From a checkpoint of a small encoder-decoder audio transcriber.
Data: trained on read English sentences (LibriTTS-R), 15625 training examples, 40.6 epochs.
Rows from block 2 of the text decoder of a small encoder-decoder audio transcriber, named by matrix and row number. Rows with one number belong to one neuron. Each number is 50 + 12 x the weight over its row's rms, rounded and kept within 0 to 99. All counts start at 0.
After each neuron's rows are labels from the 100 texts, of 14976, where the neuron reaches its highest value: "tokens" is the input token at the peak. Only what is clearly more common there than usual is listed. The data: read English sentences (LibriTTS-R).
# fc1: MLP up (decoder.blocks.2.mlp.fc1.weight, 1024x256), inputs 0-255
# fc2: MLP down (decoder.blocks.2.mlp.fc2.weight, 256x1024, transposed), outputs 0-255

fc1.489:41 49 42 48 63 58 45 42 79 59 50 41 53 62 49 50 39 51 17 30 41 46 44 60 78 45 51 49 35 65 38 40 32 46 55 59 41 57 45 69 51 55 41 35 44 49 50 59 36 40 52 61 56 66 42 50 42 46 50 39 65 23 47 29 60 48 38 46 44 48 36 49 63 69 33 37 46 69 55 55 31 52 55 49 39 67 43 49 53 60 48 51 48 46 54 61 77 26 52 68 67 56 50 70 66 43 65 68 54 11 47 46 55 63 36 36 49 46 49 58 57 34 54 49 83 64 65 26 65 75 52 47 47 70 37 42 63 68 62 33 29 45 40 59 57 30 33 58 25 41 40 59 69 24 50 62 47 55 42 55 51 48 50 68 62 48 50 49 36 40 67 48 27 75 59 34 47 44 47 54 73 29 42 49 56 69 38 46 61 35 59 35 60 39 40 52 53 44 49 40 54 35 58 53 63 64 46 46 31 39 46 62 38 51 58 57 83 53 60 52 77 58 57 66 65 59 50 53 40 56 44 55 57 48 42 48 49 32 44 54 48 52 50 45 46 46 65 60 52 36 45 57 42 59 59 46
fc2.489:40 47 47 59 49 52 72 59 59 33 56 50 44 56 46 55 26 44 51 44 58 55 54 29 59 60 63 46 21 36 45 58 65 52 36 36 26 45 54 45 61 56 45 21 41 40 54 72 49 53 51 48 30 46 52 52 70 62 47 11 43 39 60 49 54 47 41 54 30 68 39 53 49 58 53 35 20 47 53 50 49 38 47 49 39 60 32 49 16 59 62 47 55 25 59 53 50 37 60 65 61 54 51 63 49 64 38 53 41 64 34 32 50 49 29 59 34 43 47 44 81 48 53 42 57 66 60 48 48 50 76 41 79 50 34 69 53 70 49 48 58 48 50 37 39 69 50 52 57 45 62 53 57 61 49 53 53 32 50 63 45 51 56 71 55 38 44 63 60 57 47 27 59 53 49 41 53 55 15 27 67 39 60 25 36 34 38 43 62 77 39 60 52 48 15 40 38 58 47 46 55 50 67 56 52 42 50 64 46 52 57 60 60 50 50 42 52 40 40 31 58 45 70 52 67 59 43 30 49 57 41 49 45 59 47 64 47 35 66 51 44 33 40 49 25 55 46 40 60 46 67 57 55 48 41 58
tokens: "who"; "one"

fc1.29:41 59 71 43 62 43 42 54 32 61 45 59 53 53 25 51 38 47 16 48 41 61 50 52 54 50 64 30 62 56 66 57 49 46 60 43 58 41 70 22 42 52 48 49 31 46 35 50 26 41 55 52 60 68 64 67 34 45 51 41 63 31 55 42 38 51 47 81 51 53 52 48 49 44 37 78 57 41 54 44 45 40 34 57 46 66 40 29 19 31 45 49 30 49 51 68 92 61 42 40 49 48 34 50 60 55 51 52 61 62 41 36 50 33 40 34 57 48 58 56 33 51 59 50 51 41 57 30 56 51 48 71 38 45 63 51 47 79 63 40 49 37 45 28 66 48 57 37 59 50 40 21 52 45 54 55 37 38 49 59 66 50 32 40 37 61 66 62 69 59 49 59 41 51 47 55 46 44 48 58 45 47 47 34 51 69 51 53 56 45 54 38 41 51 59 49 40 50 68 28 52 32 46 36 40 73 59 54 51 32 46 48 32 55 51 52 48 48 42 53 79 40 44 64 21 71 35 47 60 36 46 33 49 63 46 23 54 33 49 70 53 61 52 52 60 22 42 51 50 48 42 44 42 41 59 46
fc2.29:49 53 34 43 57 49 70 43 50 56 57 40 57 54 74 63 38 54 65 59 39 63 59 32 70 47 70 33 44 41 50 46 49 55 58 56 46 41 27 58 75 37 44 46 51 46 54 71 49 61 45 51 47 56 47 50 56 35 59 53 46 46 50 49 18 33 37 38 61 35 56 73 72 56 52 44 44 44 59 51 38 40 47 37 51 42 48 43 00 36 43 45 59 46 50 51 50 47 54 57 57 30 56 51 39 47 42 62 42 48 42 44 60 41 68 40 33 42 49 59 35 48 25 99 34 40 64 49 51 40 36 63 57 49 61 47 72 53 56 34 61 48 49 48 39 29 35 42 47 37 40 35 44 47 36 51 47 37 63 46 58 55 54 51 46 57 52 99 73 43 42 52 43 55 39 63 56 67 46 53 46 60 58 40 48 33 56 52 44 39 54 39 56 57 53 46 48 49 46 55 66 61 37 58 55 36 29 39 61 48 64 22 45 63 37 40 53 44 61 49 39 46 57 62 37 47 40 52 63 48 47 49 36 60 63 53 78 46 51 45 68 61 50 58 48 39 61 58 46 62 50 46 56 44 50 46
tokens: "slowly"; "standing"; "one"; "only"

fc1.763:54 56 42 50 56 55 38 48 59 31 49 46 50 55 45 51 43 40 52 38 51 59 47 59 30 54 53 40 47 42 40 52 71 52 56 25 43 34 39 66 45 30 42 62 44 62 35 34 66 51 48 44 28 78 52 45 86 53 41 55 40 32 35 45 45 44 57 45 38 51 35 51 49 45 58 66 45 39 49 62 56 45 27 60 57 40 48 36 57 57 64 59 41 65 39 38 57 50 73 59 51 53 29 68 54 54 58 51 46 74 41 42 14 69 54 49 46 42 63 68 45 38 61 58 52 63 55 75 81 33 66 46 47 34 53 48 41 57 47 25 29 68 54 49 40 61 50 55 60 33 44 47 37 58 27 43 51 51 25 60 61 54 54 61 56 35 49 37 51 46 49 51 59 56 44 63 59 50 34 45 84 58 52 73 74 40 60 50 48 46 44 58 34 55 65 53 38 46 63 47 51 65 54 31 51 69 52 49 47 39 43 54 38 35 60 64 44 35 54 53 63 47 59 48 44 67 49 40 11 32 31 52 29 55 38 71 66 69 54 42 54 42 37 57 41 60 64 58 71 45 53 36 53 53 25 48
fc2.763:43 45 31 60 43 43 42 57 64 49 51 62 35 61 57 42 46 68 49 50 50 47 04 50 60 56 59 50 72 37 39 33 34 64 53 59 49 32 54 47 48 51 57 46 47 67 19 46 71 66 61 55 36 43 47 44 62 50 43 51 50 64 37 46 61 71 32 50 42 49 36 62 33 60 45 56 44 48 57 44 69 32 45 54 42 42 28 55 68 65 61 46 17 57 48 51 54 51 65 52 54 65 19 42 54 80 42 39 45 51 54 58 44 65 52 43 69 45 67 43 52 61 33 49 47 26 49 50 60 48 39 61 52 63 42 59 47 39 52 25 39 60 52 66 50 44 49 57 38 48 65 56 41 63 32 57 36 42 66 50 50 44 69 52 47 71 63 00 46 49 58 60 55 45 39 45 49 46 39 48 53 60 55 71 60 47 71 52 51 49 46 48 48 53 44 62 36 53 46 31 71 65 56 50 64 55 64 54 45 71 50 45 55 56 43 60 34 48 59 65 44 37 73 37 42 61 53 28 33 42 41 48 50 49 58 58 46 52 40 35 53 37 58 40 50 33 66 67 45 39 32 49 42 34 50 36
tokens: "his"

fc1.34:34 42 43 45 42 36 34 54 56 34 55 56 35 43 47 42 51 57 31 35 46 38 55 70 38 68 45 56 62 52 61 49 49 59 53 50 48 60 44 64 29 54 68 63 42 73 64 52 53 47 46 50 49 54 55 64 28 66 38 48 57 47 43 49 56 29 30 60 47 22 64 52 51 47 40 32 56 59 47 44 39 46 53 47 56 88 53 49 75 81 45 35 49 72 68 55 65 48 34 37 59 37 54 38 52 49 49 46 61 43 45 53 62 38 39 21 65 47 36 58 60 80 49 36 70 57 44 29 63 58 67 40 51 47 54 39 43 43 57 49 36 52 35 46 55 34 75 53 44 56 74 37 62 42 58 46 53 40 31 49 45 45 32 60 63 71 40 45 64 52 67 49 40 40 33 58 54 58 17 67 27 45 37 56 64 52 43 54 56 67 43 60 44 45 62 49 67 51 27 30 61 32 37 25 58 66 54 71 32 26 60 40 55 51 46 50 59 44 64 66 40 45 55 53 54 56 65 65 70 45 37 56 59 47 55 41 58 48 44 59 24 40 50 63 40 43 46 58 40 51 57 52 48 65 59 40
fc2.34:58 38 45 58 51 45 54 43 33 31 72 40 44 62 61 57 41 42 64 56 66 49 73 48 45 42 55 31 40 47 36 52 35 71 49 47 46 55 42 63 55 46 47 60 61 55 63 47 79 66 55 21 35 41 63 57 43 43 45 36 41 61 57 50 51 48 48 50 60 55 66 56 44 55 33 39 33 63 62 47 45 62 56 55 67 48 50 47 00 65 51 50 50 60 57 37 44 58 58 66 44 26 71 48 49 38 52 64 59 33 37 43 49 52 30 47 59 52 61 52 51 61 51 47 40 30 60 51 57 78 56 44 50 50 62 42 34 58 17 60 45 49 23 59 58 50 43 52 56 54 77 40 55 66 51 31 49 41 77 50 56 65 43 61 53 30 48 88 53 45 47 55 37 36 48 48 30 59 41 43 50 52 56 47 45 55 36 63 56 45 37 57 45 43 53 37 58 43 39 59 51 39 46 47 51 52 53 59 53 65 34 34 46 46 47 62 43 39 45 62 39 36 48 59 61 51 44 64 51 54 42 65 48 69 58 37 40 50 35 55 46 65 47 57 43 42 55 53 32 80 43 60 50 53 44 51
tokens: "sister"; "state"; "subject"

fc1.31:34 68 42 45 55 55 34 40 45 55 42 32 61 49 46 39 63 75 66 41 11 43 45 48 58 44 53 58 66 49 59 53 67 42 66 51 73 46 58 38 59 52 32 63 49 43 43 52 58 65 55 50 46 33 50 55 52 64 49 53 67 56 64 38 52 41 33 66 34 62 55 61 34 49 47 39 41 58 47 49 50 41 45 52 52 78 32 55 55 62 63 22 67 62 47 47 73 47 44 56 26 52 58 49 49 35 53 30 47 90 50 41 44 20 41 46 72 75 66 53 44 76 33 49 61 66 66 52 50 52 55 51 47 47 63 70 42 60 46 52 52 48 59 63 48 57 66 56 44 73 52 51 35 73 49 53 79 39 37 67 54 56 55 51 49 59 55 51 10 36 55 53 38 62 38 56 58 46 39 32 36 53 69 42 45 38 39 41 47 52 57 47 36 40 43 67 32 48 50 31 70 33 47 45 64 55 79 56 54 26 37 43 55 40 58 38 47 53 48 46 54 39 46 46 35 54 45 33 70 42 56 56 64 49 59 46 50 61 61 58 45 58 47 46 32 58 60 58 46 59 57 30 71 53 51 45
fc2.31:47 64 45 42 35 36 47 56 48 51 64 48 35 35 32 46 31 46 52 64 57 51 52 45 47 43 56 57 46 30 81 47 51 60 58 69 78 36 48 56 64 58 42 41 62 47 48 32 47 59 58 35 48 57 44 56 55 42 47 53 79 53 75 54 57 56 32 44 52 49 44 62 41 39 57 55 27 57 56 46 50 47 65 39 39 56 70 51 13 55 50 49 53 70 29 39 61 50 67 63 27 42 51 42 46 57 52 44 37 51 37 56 30 41 47 49 50 54 52 47 43 41 29 29 70 44 46 56 42 46 41 51 57 36 55 48 30 49 36 43 72 51 45 80 64 72 54 54 41 40 62 56 43 41 64 31 36 72 43 60 62 42 59 51 59 49 61 27 25 60 36 56 53 40 38 59 46 44 58 46 36 43 45 33 55 31 49 37 44 54 37 39 60 32 50 77 49 40 57 61 61 54 62 44 77 39 47 37 54 37 53 41 51 40 56 53 54 64 78 40 43 67 73 56 71 44 46 52 60 49 22 55 47 44 62 52 67 67 63 77 42 49 43 45 35 49 52 38 67 79 55 69 55 45 58 67
tokens: "over"

fc1.504:53 47 40 43 41 58 47 34 34 44 16 52 40 45 50 68 43 52 70 48 64 48 59 58 46 63 57 34 47 28 59 77 40 49 50 39 46 76 65 25 54 35 39 45 53 83 34 55 61 44 60 35 34 43 38 41 35 48 23 45 50 65 35 58 54 56 35 64 58 43 75 40 50 83 54 48 57 56 60 48 36 29 37 18 62 43 52 49 37 36 43 73 60 51 49 44 71 61 51 49 49 48 39 44 50 48 41 42 53 52 64 73 29 46 61 31 41 41 42 54 49 54 27 45 50 64 44 62 60 56 54 48 52 38 63 38 34 37 53 52 42 41 60 75 47 49 20 57 50 48 66 48 58 70 61 52 50 55 50 60 48 29 56 24 33 50 36 51 45 42 49 36 51 49 34 58 36 45 48 41 46 47 48 30 60 71 61 38 29 44 51 30 58 44 54 32 47 43 34 22 22 50 31 51 45 60 46 39 49 63 42 52 71 43 57 23 51 46 48 48 60 58 63 44 60 54 38 21 44 67 51 49 52 37 38 48 54 52 42 37 50 52 56 40 46 42 37 51 38 37 52 50 67 43 51 42
fc2.504:41 53 61 60 39 44 66 56 42 68 32 59 51 66 58 51 64 57 55 71 43 54 46 63 49 49 44 54 63 55 55 42 67 51 54 61 59 31 40 45 80 29 64 45 65 50 58 53 55 36 40 34 53 52 41 36 31 56 42 68 56 36 78 61 66 64 36 53 25 47 64 34 44 77 58 43 46 59 48 48 60 37 44 67 59 49 33 53 59 37 44 45 48 81 54 46 34 48 42 55 49 49 41 46 50 44 53 48 68 54 41 47 73 43 56 45 55 56 30 51 54 50 50 56 51 44 37 48 40 50 48 39 46 37 61 41 48 43 56 23 61 62 50 46 60 41 40 59 69 38 56 58 85 26 52 47 60 44 53 38 56 27 38 39 67 59 71 43 35 53 59 46 41 34 43 57 54 55 44 53 64 65 56 47 50 48 74 52 74 67 81 48 47 43 75 44 34 52 57 25 30 62 52 40 51 62 45 32 39 41 49 61 59 30 73 42 51 50 63 63 39 56 49 47 55 63 51 13 60 49 45 44 51 24 62 57 49 52 40 49 43 55 57 54 15 43 46 59 41 37 61 40 58 46 48 77
tokens: "mrs"; "mr"; "he"; "he's"

fc1.632:35 43 69 47 64 44 09 37 45 36 46 55 44 46 73 57 47 31 57 44 25 64 49 70 40 24 50 30 44 33 44 69 52 48 47 37 37 49 49 67 47 48 47 58 56 53 58 58 49 56 53 29 22 57 59 65 59 50 52 53 53 54 57 48 40 42 43 47 58 39 41 36 54 64 56 63 76 32 55 38 18 59 36 70 63 60 59 37 62 46 44 53 37 37 54 52 58 43 43 54 17 45 58 62 35 51 61 22 53 39 37 28 49 40 50 43 74 37 59 39 39 52 53 35 49 44 45 52 57 72 56 45 26 41 53 51 38 67 61 64 34 45 42 49 52 48 70 53 44 54 43 38 30 43 27 48 55 52 52 47 48 60 30 58 51 28 24 63 41 51 53 62 48 31 48 49 70 70 47 58 61 45 64 41 59 51 52 49 47 54 41 44 40 51 41 31 41 41 29 29 64 48 54 47 42 45 51 29 42 34 44 34 40 49 74 41 55 55 56 47 62 50 58 26 42 55 52 40 52 38 31 44 46 56 87 46 53 44 52 57 38 67 41 37 45 56 39 64 67 66 53 46 60 67 47 40
fc2.632:30 42 35 60 66 41 34 66 51 53 54 49 45 39 30 51 41 67 52 57 57 58 37 28 63 37 50 56 53 54 49 52 37 61 51 48 44 47 63 66 35 57 60 61 47 55 74 61 72 57 37 45 51 41 64 47 76 35 23 33 33 52 29 52 50 50 54 42 50 50 51 43 57 42 52 50 38 50 60 45 47 48 53 49 50 51 59 42 41 60 43 56 23 57 47 49 71 57 60 69 45 36 57 54 23 47 27 59 56 47 66 60 62 46 60 39 66 47 52 36 30 54 34 38 71 33 49 63 60 48 48 60 45 55 43 52 60 52 53 24 46 51 60 59 52 34 38 47 61 43 64 24 56 69 53 55 59 61 68 52 50 64 62 47 49 76 61 18 46 48 56 70 17 10 31 52 47 59 46 39 54 70 48 41 30 46 71 47 66 63 44 55 51 51 40 34 39 69 56 49 81 51 43 59 29 45 56 61 64 50 53 40 64 52 42 60 54 47 60 61 48 41 65 41 52 59 56 28 70 48 55 47 47 34 65 48 58 70 51 59 33 50 60 68 59 32 67 72 46 67 52 39 38 40 60 58
tokens: "his"; "your"

fc1.483:54 39 41 44 43 35 21 25 58 52 46 34 19 33 41 44 62 37 42 62 54 62 54 53 16 46 47 45 52 53 40 74 55 48 54 42 55 36 63 30 55 59 59 54 42 48 55 41 61 48 55 38 51 48 71 53 53 32 53 63 51 54 38 50 42 71 54 65 52 62 29 39 54 50 46 53 57 45 52 32 35 51 56 51 51 72 29 53 53 60 49 42 35 50 80 36 62 59 47 53 69 43 34 72 65 49 62 43 39 52 51 55 40 57 48 45 52 39 43 57 54 60 38 44 55 53 41 48 53 46 56 80 56 58 51 64 40 54 45 43 62 38 56 52 61 46 61 29 44 55 56 36 47 53 46 52 62 55 02 61 47 48 30 39 49 40 71 74 59 44 62 64 64 48 42 29 47 41 31 56 74 35 66 59 76 42 48 32 68 44 52 41 58 55 37 51 50 55 60 70 89 45 62 33 49 56 48 65 31 72 48 32 50 52 57 70 64 51 58 54 40 34 48 42 52 47 48 45 27 61 24 51 33 35 40 65 70 35 40 51 47 54 56 27 51 44 56 49 60 48 51 54 40 55 50 45
fc2.483:52 34 39 43 54 54 65 52 67 37 50 65 41 56 20 47 49 68 49 51 42 44 45 49 48 51 65 63 63 54 42 47 49 62 52 55 32 60 50 47 63 54 55 68 52 44 40 43 89 49 61 30 43 28 84 50 65 33 35 52 57 62 43 49 41 76 30 44 38 46 58 41 54 35 45 63 65 51 51 49 52 08 86 64 57 50 35 44 21 44 55 50 47 56 64 59 56 57 68 53 48 40 51 70 62 70 50 45 57 66 66 49 50 49 39 53 46 29 42 61 35 37 50 43 45 36 58 33 51 48 47 58 72 53 53 54 60 51 41 47 39 64 60 43 54 53 44 55 45 44 45 37 50 58 54 56 43 59 58 49 46 63 60 48 52 58 48 29 44 57 57 43 29 13 51 35 37 37 41 39 63 41 65 66 66 42 62 45 48 55 43 52 46 52 52 69 34 32 50 33 50 53 46 76 42 43 56 50 55 51 36 38 63 54 63 56 52 55 40 66 37 36 57 50 67 49 76 59 59 56 49 70 51 29 45 25 56 38 46 70 44 59 50 49 43 43 50 77 76 60 40 55 41 30 31 49
tokens: "his"; "my"; "stay"; "its"

fc1.149:59 55 47 26 56 50 39 31 64 49 55 44 59 66 40 55 50 54 62 52 52 34 48 73 50 67 51 52 61 39 55 82 68 52 23 58 43 63 39 54 54 43 42 45 69 46 43 90 54 43 67 38 64 50 42 59 38 31 53 51 04 23 25 47 37 55 46 45 61 47 57 33 42 57 46 61 76 73 51 67 22 49 63 47 38 76 49 36 58 53 67 67 49 32 60 46 64 35 69 39 57 41 36 34 57 57 62 44 42 71 49 58 47 51 36 52 15 37 51 67 45 51 35 44 61 60 30 27 61 58 47 47 48 49 45 55 34 60 70 51 42 39 46 55 43 47 43 38 60 56 54 51 52 43 54 62 41 43 54 49 46 45 51 67 56 66 34 67 55 57 43 57 24 52 40 59 49 58 53 52 65 26 44 49 51 57 56 26 51 46 73 36 56 48 43 65 43 52 36 39 42 32 41 42 45 57 62 52 46 38 57 48 70 58 61 63 54 58 67 48 37 51 60 53 44 38 44 51 41 55 57 51 64 61 54 72 59 56 55 61 59 58 32 39 32 50 38 56 43 48 38 58 38 35 53 44
fc2.149:33 54 47 61 54 51 70 66 58 62 59 80 52 62 58 37 64 63 32 57 40 30 27 57 51 53 56 41 52 74 45 70 41 49 42 53 63 52 55 60 45 32 47 44 55 59 34 53 38 60 41 57 60 57 49 49 40 65 52 57 48 42 49 45 50 54 37 41 38 49 46 56 53 56 52 57 28 52 48 31 45 59 40 83 71 75 49 26 56 45 37 54 63 56 37 44 46 31 52 56 29 45 38 55 50 41 47 41 48 45 41 39 34 35 56 31 61 55 53 75 66 29 40 24 38 45 38 54 62 74 62 61 67 41 34 28 64 45 48 37 68 53 59 37 60 64 26 59 43 34 57 45 54 64 41 66 38 35 53 58 63 49 37 52 59 56 50 22 44 68 56 55 47 57 32 52 41 45 35 67 45 70 94 22 55 51 55 63 55 36 62 47 57 38 50 34 37 41 46 59 46 62 45 65 73 44 36 57 51 55 44 72 45 47 42 55 44 41 42 52 52 48 61 58 53 68 20 41 48 58 43 41 54 36 53 60 68 44 69 30 66 37 47 52 52 48 55 35 57 46 40 56 57 38 60 64
tokens: "mrs"

fc1.718:61 62 58 56 57 42 30 67 43 54 59 26 52 53 53 54 59 83 48 51 34 51 52 57 47 43 46 52 72 56 69 36 38 65 54 46 58 66 46 25 64 48 60 46 43 49 43 58 38 52 46 32 55 38 44 45 44 61 44 50 42 50 48 39 40 40 61 61 53 38 51 63 56 41 49 54 48 56 46 49 45 42 48 53 45 47 43 36 19 38 58 52 73 72 52 51 59 46 42 42 52 45 61 72 49 53 78 47 36 90 62 47 48 44 53 31 74 51 51 42 65 42 33 32 45 45 39 32 59 47 43 60 54 53 48 78 32 80 34 43 48 69 64 45 50 25 45 57 82 55 41 72 42 39 62 42 45 40 49 44 61 58 40 28 35 49 64 64 33 51 23 36 31 48 62 73 63 42 38 27 49 48 58 48 47 46 62 57 47 54 64 63 67 52 40 56 44 42 64 50 45 81 34 57 69 45 51 39 45 30 46 48 48 41 77 46 40 72 41 63 64 45 50 66 53 64 54 57 62 49 53 39 42 53 48 49 36 51 61 68 33 56 27 38 62 57 65 60 53 47 69 52 45 41 41 56
fc2.718:35 55 45 58 46 53 61 64 35 55 61 52 29 40 29 42 36 72 43 72 55 42 52 33 49 48 41 31 63 41 63 54 57 52 63 49 63 40 51 26 56 56 51 53 46 28 41 71 35 50 59 52 48 46 31 47 54 32 50 39 58 81 53 46 46 56 50 60 61 20 38 53 65 56 39 49 35 51 42 47 59 61 60 49 39 36 51 58 24 51 27 79 54 45 10 17 56 60 63 61 53 38 53 41 41 49 57 67 39 50 55 47 40 41 51 44 23 45 90 65 61 31 39 51 67 62 49 47 47 50 33 64 42 35 59 33 51 53 36 69 53 71 47 48 55 70 42 62 49 63 60 31 45 77 55 46 52 49 44 50 43 46 46 59 47 39 51 67 52 51 22 44 52 37 60 52 52 71 60 51 48 40 40 41 56 51 68 47 61 37 22 38 99 42 40 48 68 58 58 60 50 43 57 47 41 47 38 48 53 36 42 37 38 44 58 40 47 45 45 58 47 61 55 56 50 42 48 40 52 61 59 54 39 52 63 44 44 55 48 61 48 49 51 48 36 47 64 63 66 50 56 58 48 57 55 60
tokens: "over"; "another"; "journey"

fc1.503:56 42 51 58 52 51 50 38 56 74 76 63 60 61 42 53 65 31 51 51 45 40 65 56 43 42 52 45 32 53 50 61 32 43 79 50 37 46 29 57 49 38 38 38 71 64 35 64 54 74 24 67 44 62 25 57 67 55 28 52 27 40 45 65 48 49 52 69 56 46 59 49 50 52 45 45 54 72 59 41 66 36 54 49 38 55 52 58 25 42 43 48 61 37 74 56 36 56 60 79 46 30 32 56 60 46 56 65 57 41 57 33 41 38 56 66 38 50 55 40 31 47 46 55 62 47 33 52 60 69 47 54 51 65 46 34 41 42 50 52 49 68 62 51 66 42 59 35 58 40 41 66 38 51 45 48 27 46 67 57 48 35 42 58 50 62 68 56 22 32 39 46 49 74 53 46 39 34 39 68 52 55 49 52 55 43 59 53 59 44 46 57 61 55 42 48 64 46 45 53 50 43 51 59 53 59 26 38 60 34 71 45 31 33 53 65 52 71 52 59 68 44 43 68 48 48 60 52 43 42 41 37 78 61 45 39 48 36 82 47 61 27 53 54 72 50 55 70 54 39 25 59 43 60 66 36
fc2.503:34 58 56 44 41 42 57 66 53 52 55 54 58 45 42 62 67 58 53 62 45 87 58 55 42 78 64 63 48 39 41 49 53 45 40 32 45 38 56 47 34 68 50 47 66 71 45 57 40 52 62 50 57 69 15 47 58 61 60 70 29 48 34 60 53 40 48 56 50 41 38 36 51 60 60 45 38 56 60 66 42 71 61 41 31 72 45 60 43 26 48 57 73 43 50 54 54 60 46 53 68 44 52 36 66 47 48 62 64 63 61 37 53 47 61 60 52 47 64 41 45 57 69 39 53 57 34 43 30 57 59 15 61 44 56 57 25 58 40 57 46 43 50 31 61 52 56 53 54 46 70 56 41 50 29 61 59 53 61 52 34 42 43 68 44 48 66 36 41 58 55 57 50 61 35 29 37 62 26 37 56 56 46 74 44 23 78 55 25 55 58 42 44 66 49 35 46 69 50 53 56 46 50 61 45 34 55 62 43 62 29 58 30 43 63 52 83 32 59 46 53 32 53 60 56 48 56 37 51 41 64 47 56 81 46 56 44 39 53 47 53 40 55 51 38 52 65 58 35 55 46 54 61 30 52 32
tokens: "who"; "let"; "with"

fc1.61:41 44 56 39 41 39 40 46 39 53 54 75 45 53 39 52 56 54 44 45 49 62 48 49 48 42 68 58 28 48 37 63 44 29 30 50 45 25 45 46 74 36 58 46 59 53 57 32 57 46 40 54 53 38 52 42 52 43 60 39 65 43 54 35 26 61 45 48 52 58 26 48 43 49 63 51 43 47 67 58 49 78 11 46 62 59 40 44 50 27 56 49 48 47 78 49 49 33 30 74 43 45 54 53 50 36 62 45 47 59 26 54 52 67 56 61 58 50 44 51 48 53 57 36 44 53 47 59 56 42 54 52 46 52 54 34 32 32 53 58 68 51 23 59 57 46 66 36 45 60 56 75 28 34 49 70 77 59 67 57 62 48 70 34 29 61 49 53 54 68 57 36 66 63 67 52 48 48 53 46 48 53 49 49 45 63 57 27 34 36 42 59 57 43 55 56 49 42 73 45 62 32 32 50 62 41 58 44 40 53 28 68 55 83 49 59 63 73 56 62 49 41 34 41 35 48 36 79 46 28 22 54 54 56 43 39 58 55 41 57 39 62 49 38 52 58 59 62 45 41 47 71 50 55 55 29
fc2.61:61 48 45 60 61 63 35 39 41 66 53 54 65 78 36 38 40 36 50 59 74 49 63 49 61 41 60 35 43 43 60 45 40 57 31 37 45 63 50 36 48 45 53 34 25 50 62 47 71 48 50 50 37 61 65 50 44 49 60 52 61 41 48 54 09 41 50 48 42 64 47 47 44 43 42 39 45 43 56 75 42 40 21 31 56 50 54 29 15 39 34 46 55 89 54 41 48 51 54 42 53 46 49 55 33 66 69 55 50 39 36 52 45 51 40 36 16 57 70 52 62 49 47 57 44 51 43 48 26 64 47 28 54 40 65 37 56 48 50 64 40 32 45 41 62 61 58 47 60 52 49 49 51 45 33 48 45 49 56 44 46 48 53 39 63 60 45 62 49 57 66 47 53 33 45 42 50 47 11 50 56 66 50 41 37 65 43 45 36 40 44 63 70 68 50 59 54 44 61 64 82 42 52 28 67 39 42 58 42 52 41 75 60 33 54 52 49 72 37 60 35 54 63 50 42 64 50 50 50 41 53 22 55 63 33 47 76 51 38 46 51 54 49 47 51 46 38 45 62 24 50 52 68 40 54 34
tokens: "slowly"

fc1.666:59 70 38 49 70 60 24 40 42 53 54 42 50 64 65 38 30 59 67 28 60 65 50 41 52 66 50 63 46 51 69 60 53 45 59 56 43 55 49 46 32 45 56 59 47 47 44 54 38 34 50 51 54 47 43 51 26 58 20 61 60 51 30 65 55 50 49 47 43 40 33 58 48 59 52 51 30 56 48 43 43 57 62 36 43 46 44 44 51 41 37 37 53 60 23 44 58 55 56 46 45 50 51 40 56 32 70 56 62 50 60 48 33 50 58 68 29 50 64 50 67 57 40 46 22 47 56 53 68 40 76 40 58 56 61 53 56 52 67 28 47 41 67 75 49 51 36 41 33 52 42 51 69 67 62 56 45 39 47 78 62 25 49 34 46 55 47 50 45 33 52 44 54 57 62 55 41 44 51 38 62 52 45 44 44 44 40 50 57 28 47 70 44 42 44 38 54 13 53 56 41 15 54 39 47 51 55 48 52 42 50 52 77 29 53 22 34 67 49 18 38 47 57 39 32 67 42 37 46 40 44 50 50 20 55 42 39 41 45 27 48 63 29 69 63 51 55 67 62 45 47 37 49 25 45 54
fc2.666:48 54 47 54 56 55 53 22 36 34 47 43 35 79 40 59 38 34 54 27 56 56 47 61 54 44 47 51 54 46 63 71 71 45 54 53 41 39 33 78 50 33 56 35 46 51 27 39 36 30 39 53 59 70 34 52 61 53 54 53 67 32 45 72 66 68 50 42 50 36 46 57 50 54 53 65 75 52 48 45 61 55 54 56 52 59 38 57 40 52 46 43 28 57 31 17 37 64 49 48 42 84 54 50 41 44 56 63 56 56 44 31 59 36 61 45 55 45 52 63 43 40 43 62 41 48 68 38 44 50 62 46 42 61 66 69 56 51 54 57 57 49 45 51 54 62 64 39 44 61 45 53 82 39 70 52 58 44 45 57 72 46 64 40 68 48 33 31 36 57 61 32 51 48 48 59 41 63 56 45 54 50 66 33 61 60 52 49 31 63 52 43 56 37 66 51 33 23 52 49 51 43 31 48 87 56 75 54 40 37 28 42 49 58 53 66 43 64 62 35 37 36 56 47 58 58 65 31 49 49 42 71 47 42 76 51 70 66 36 42 39 55 38 62 48 54 65 49 49 52 47 68 42 36 54 61
tokens: "tad"; "cousin"; "angry"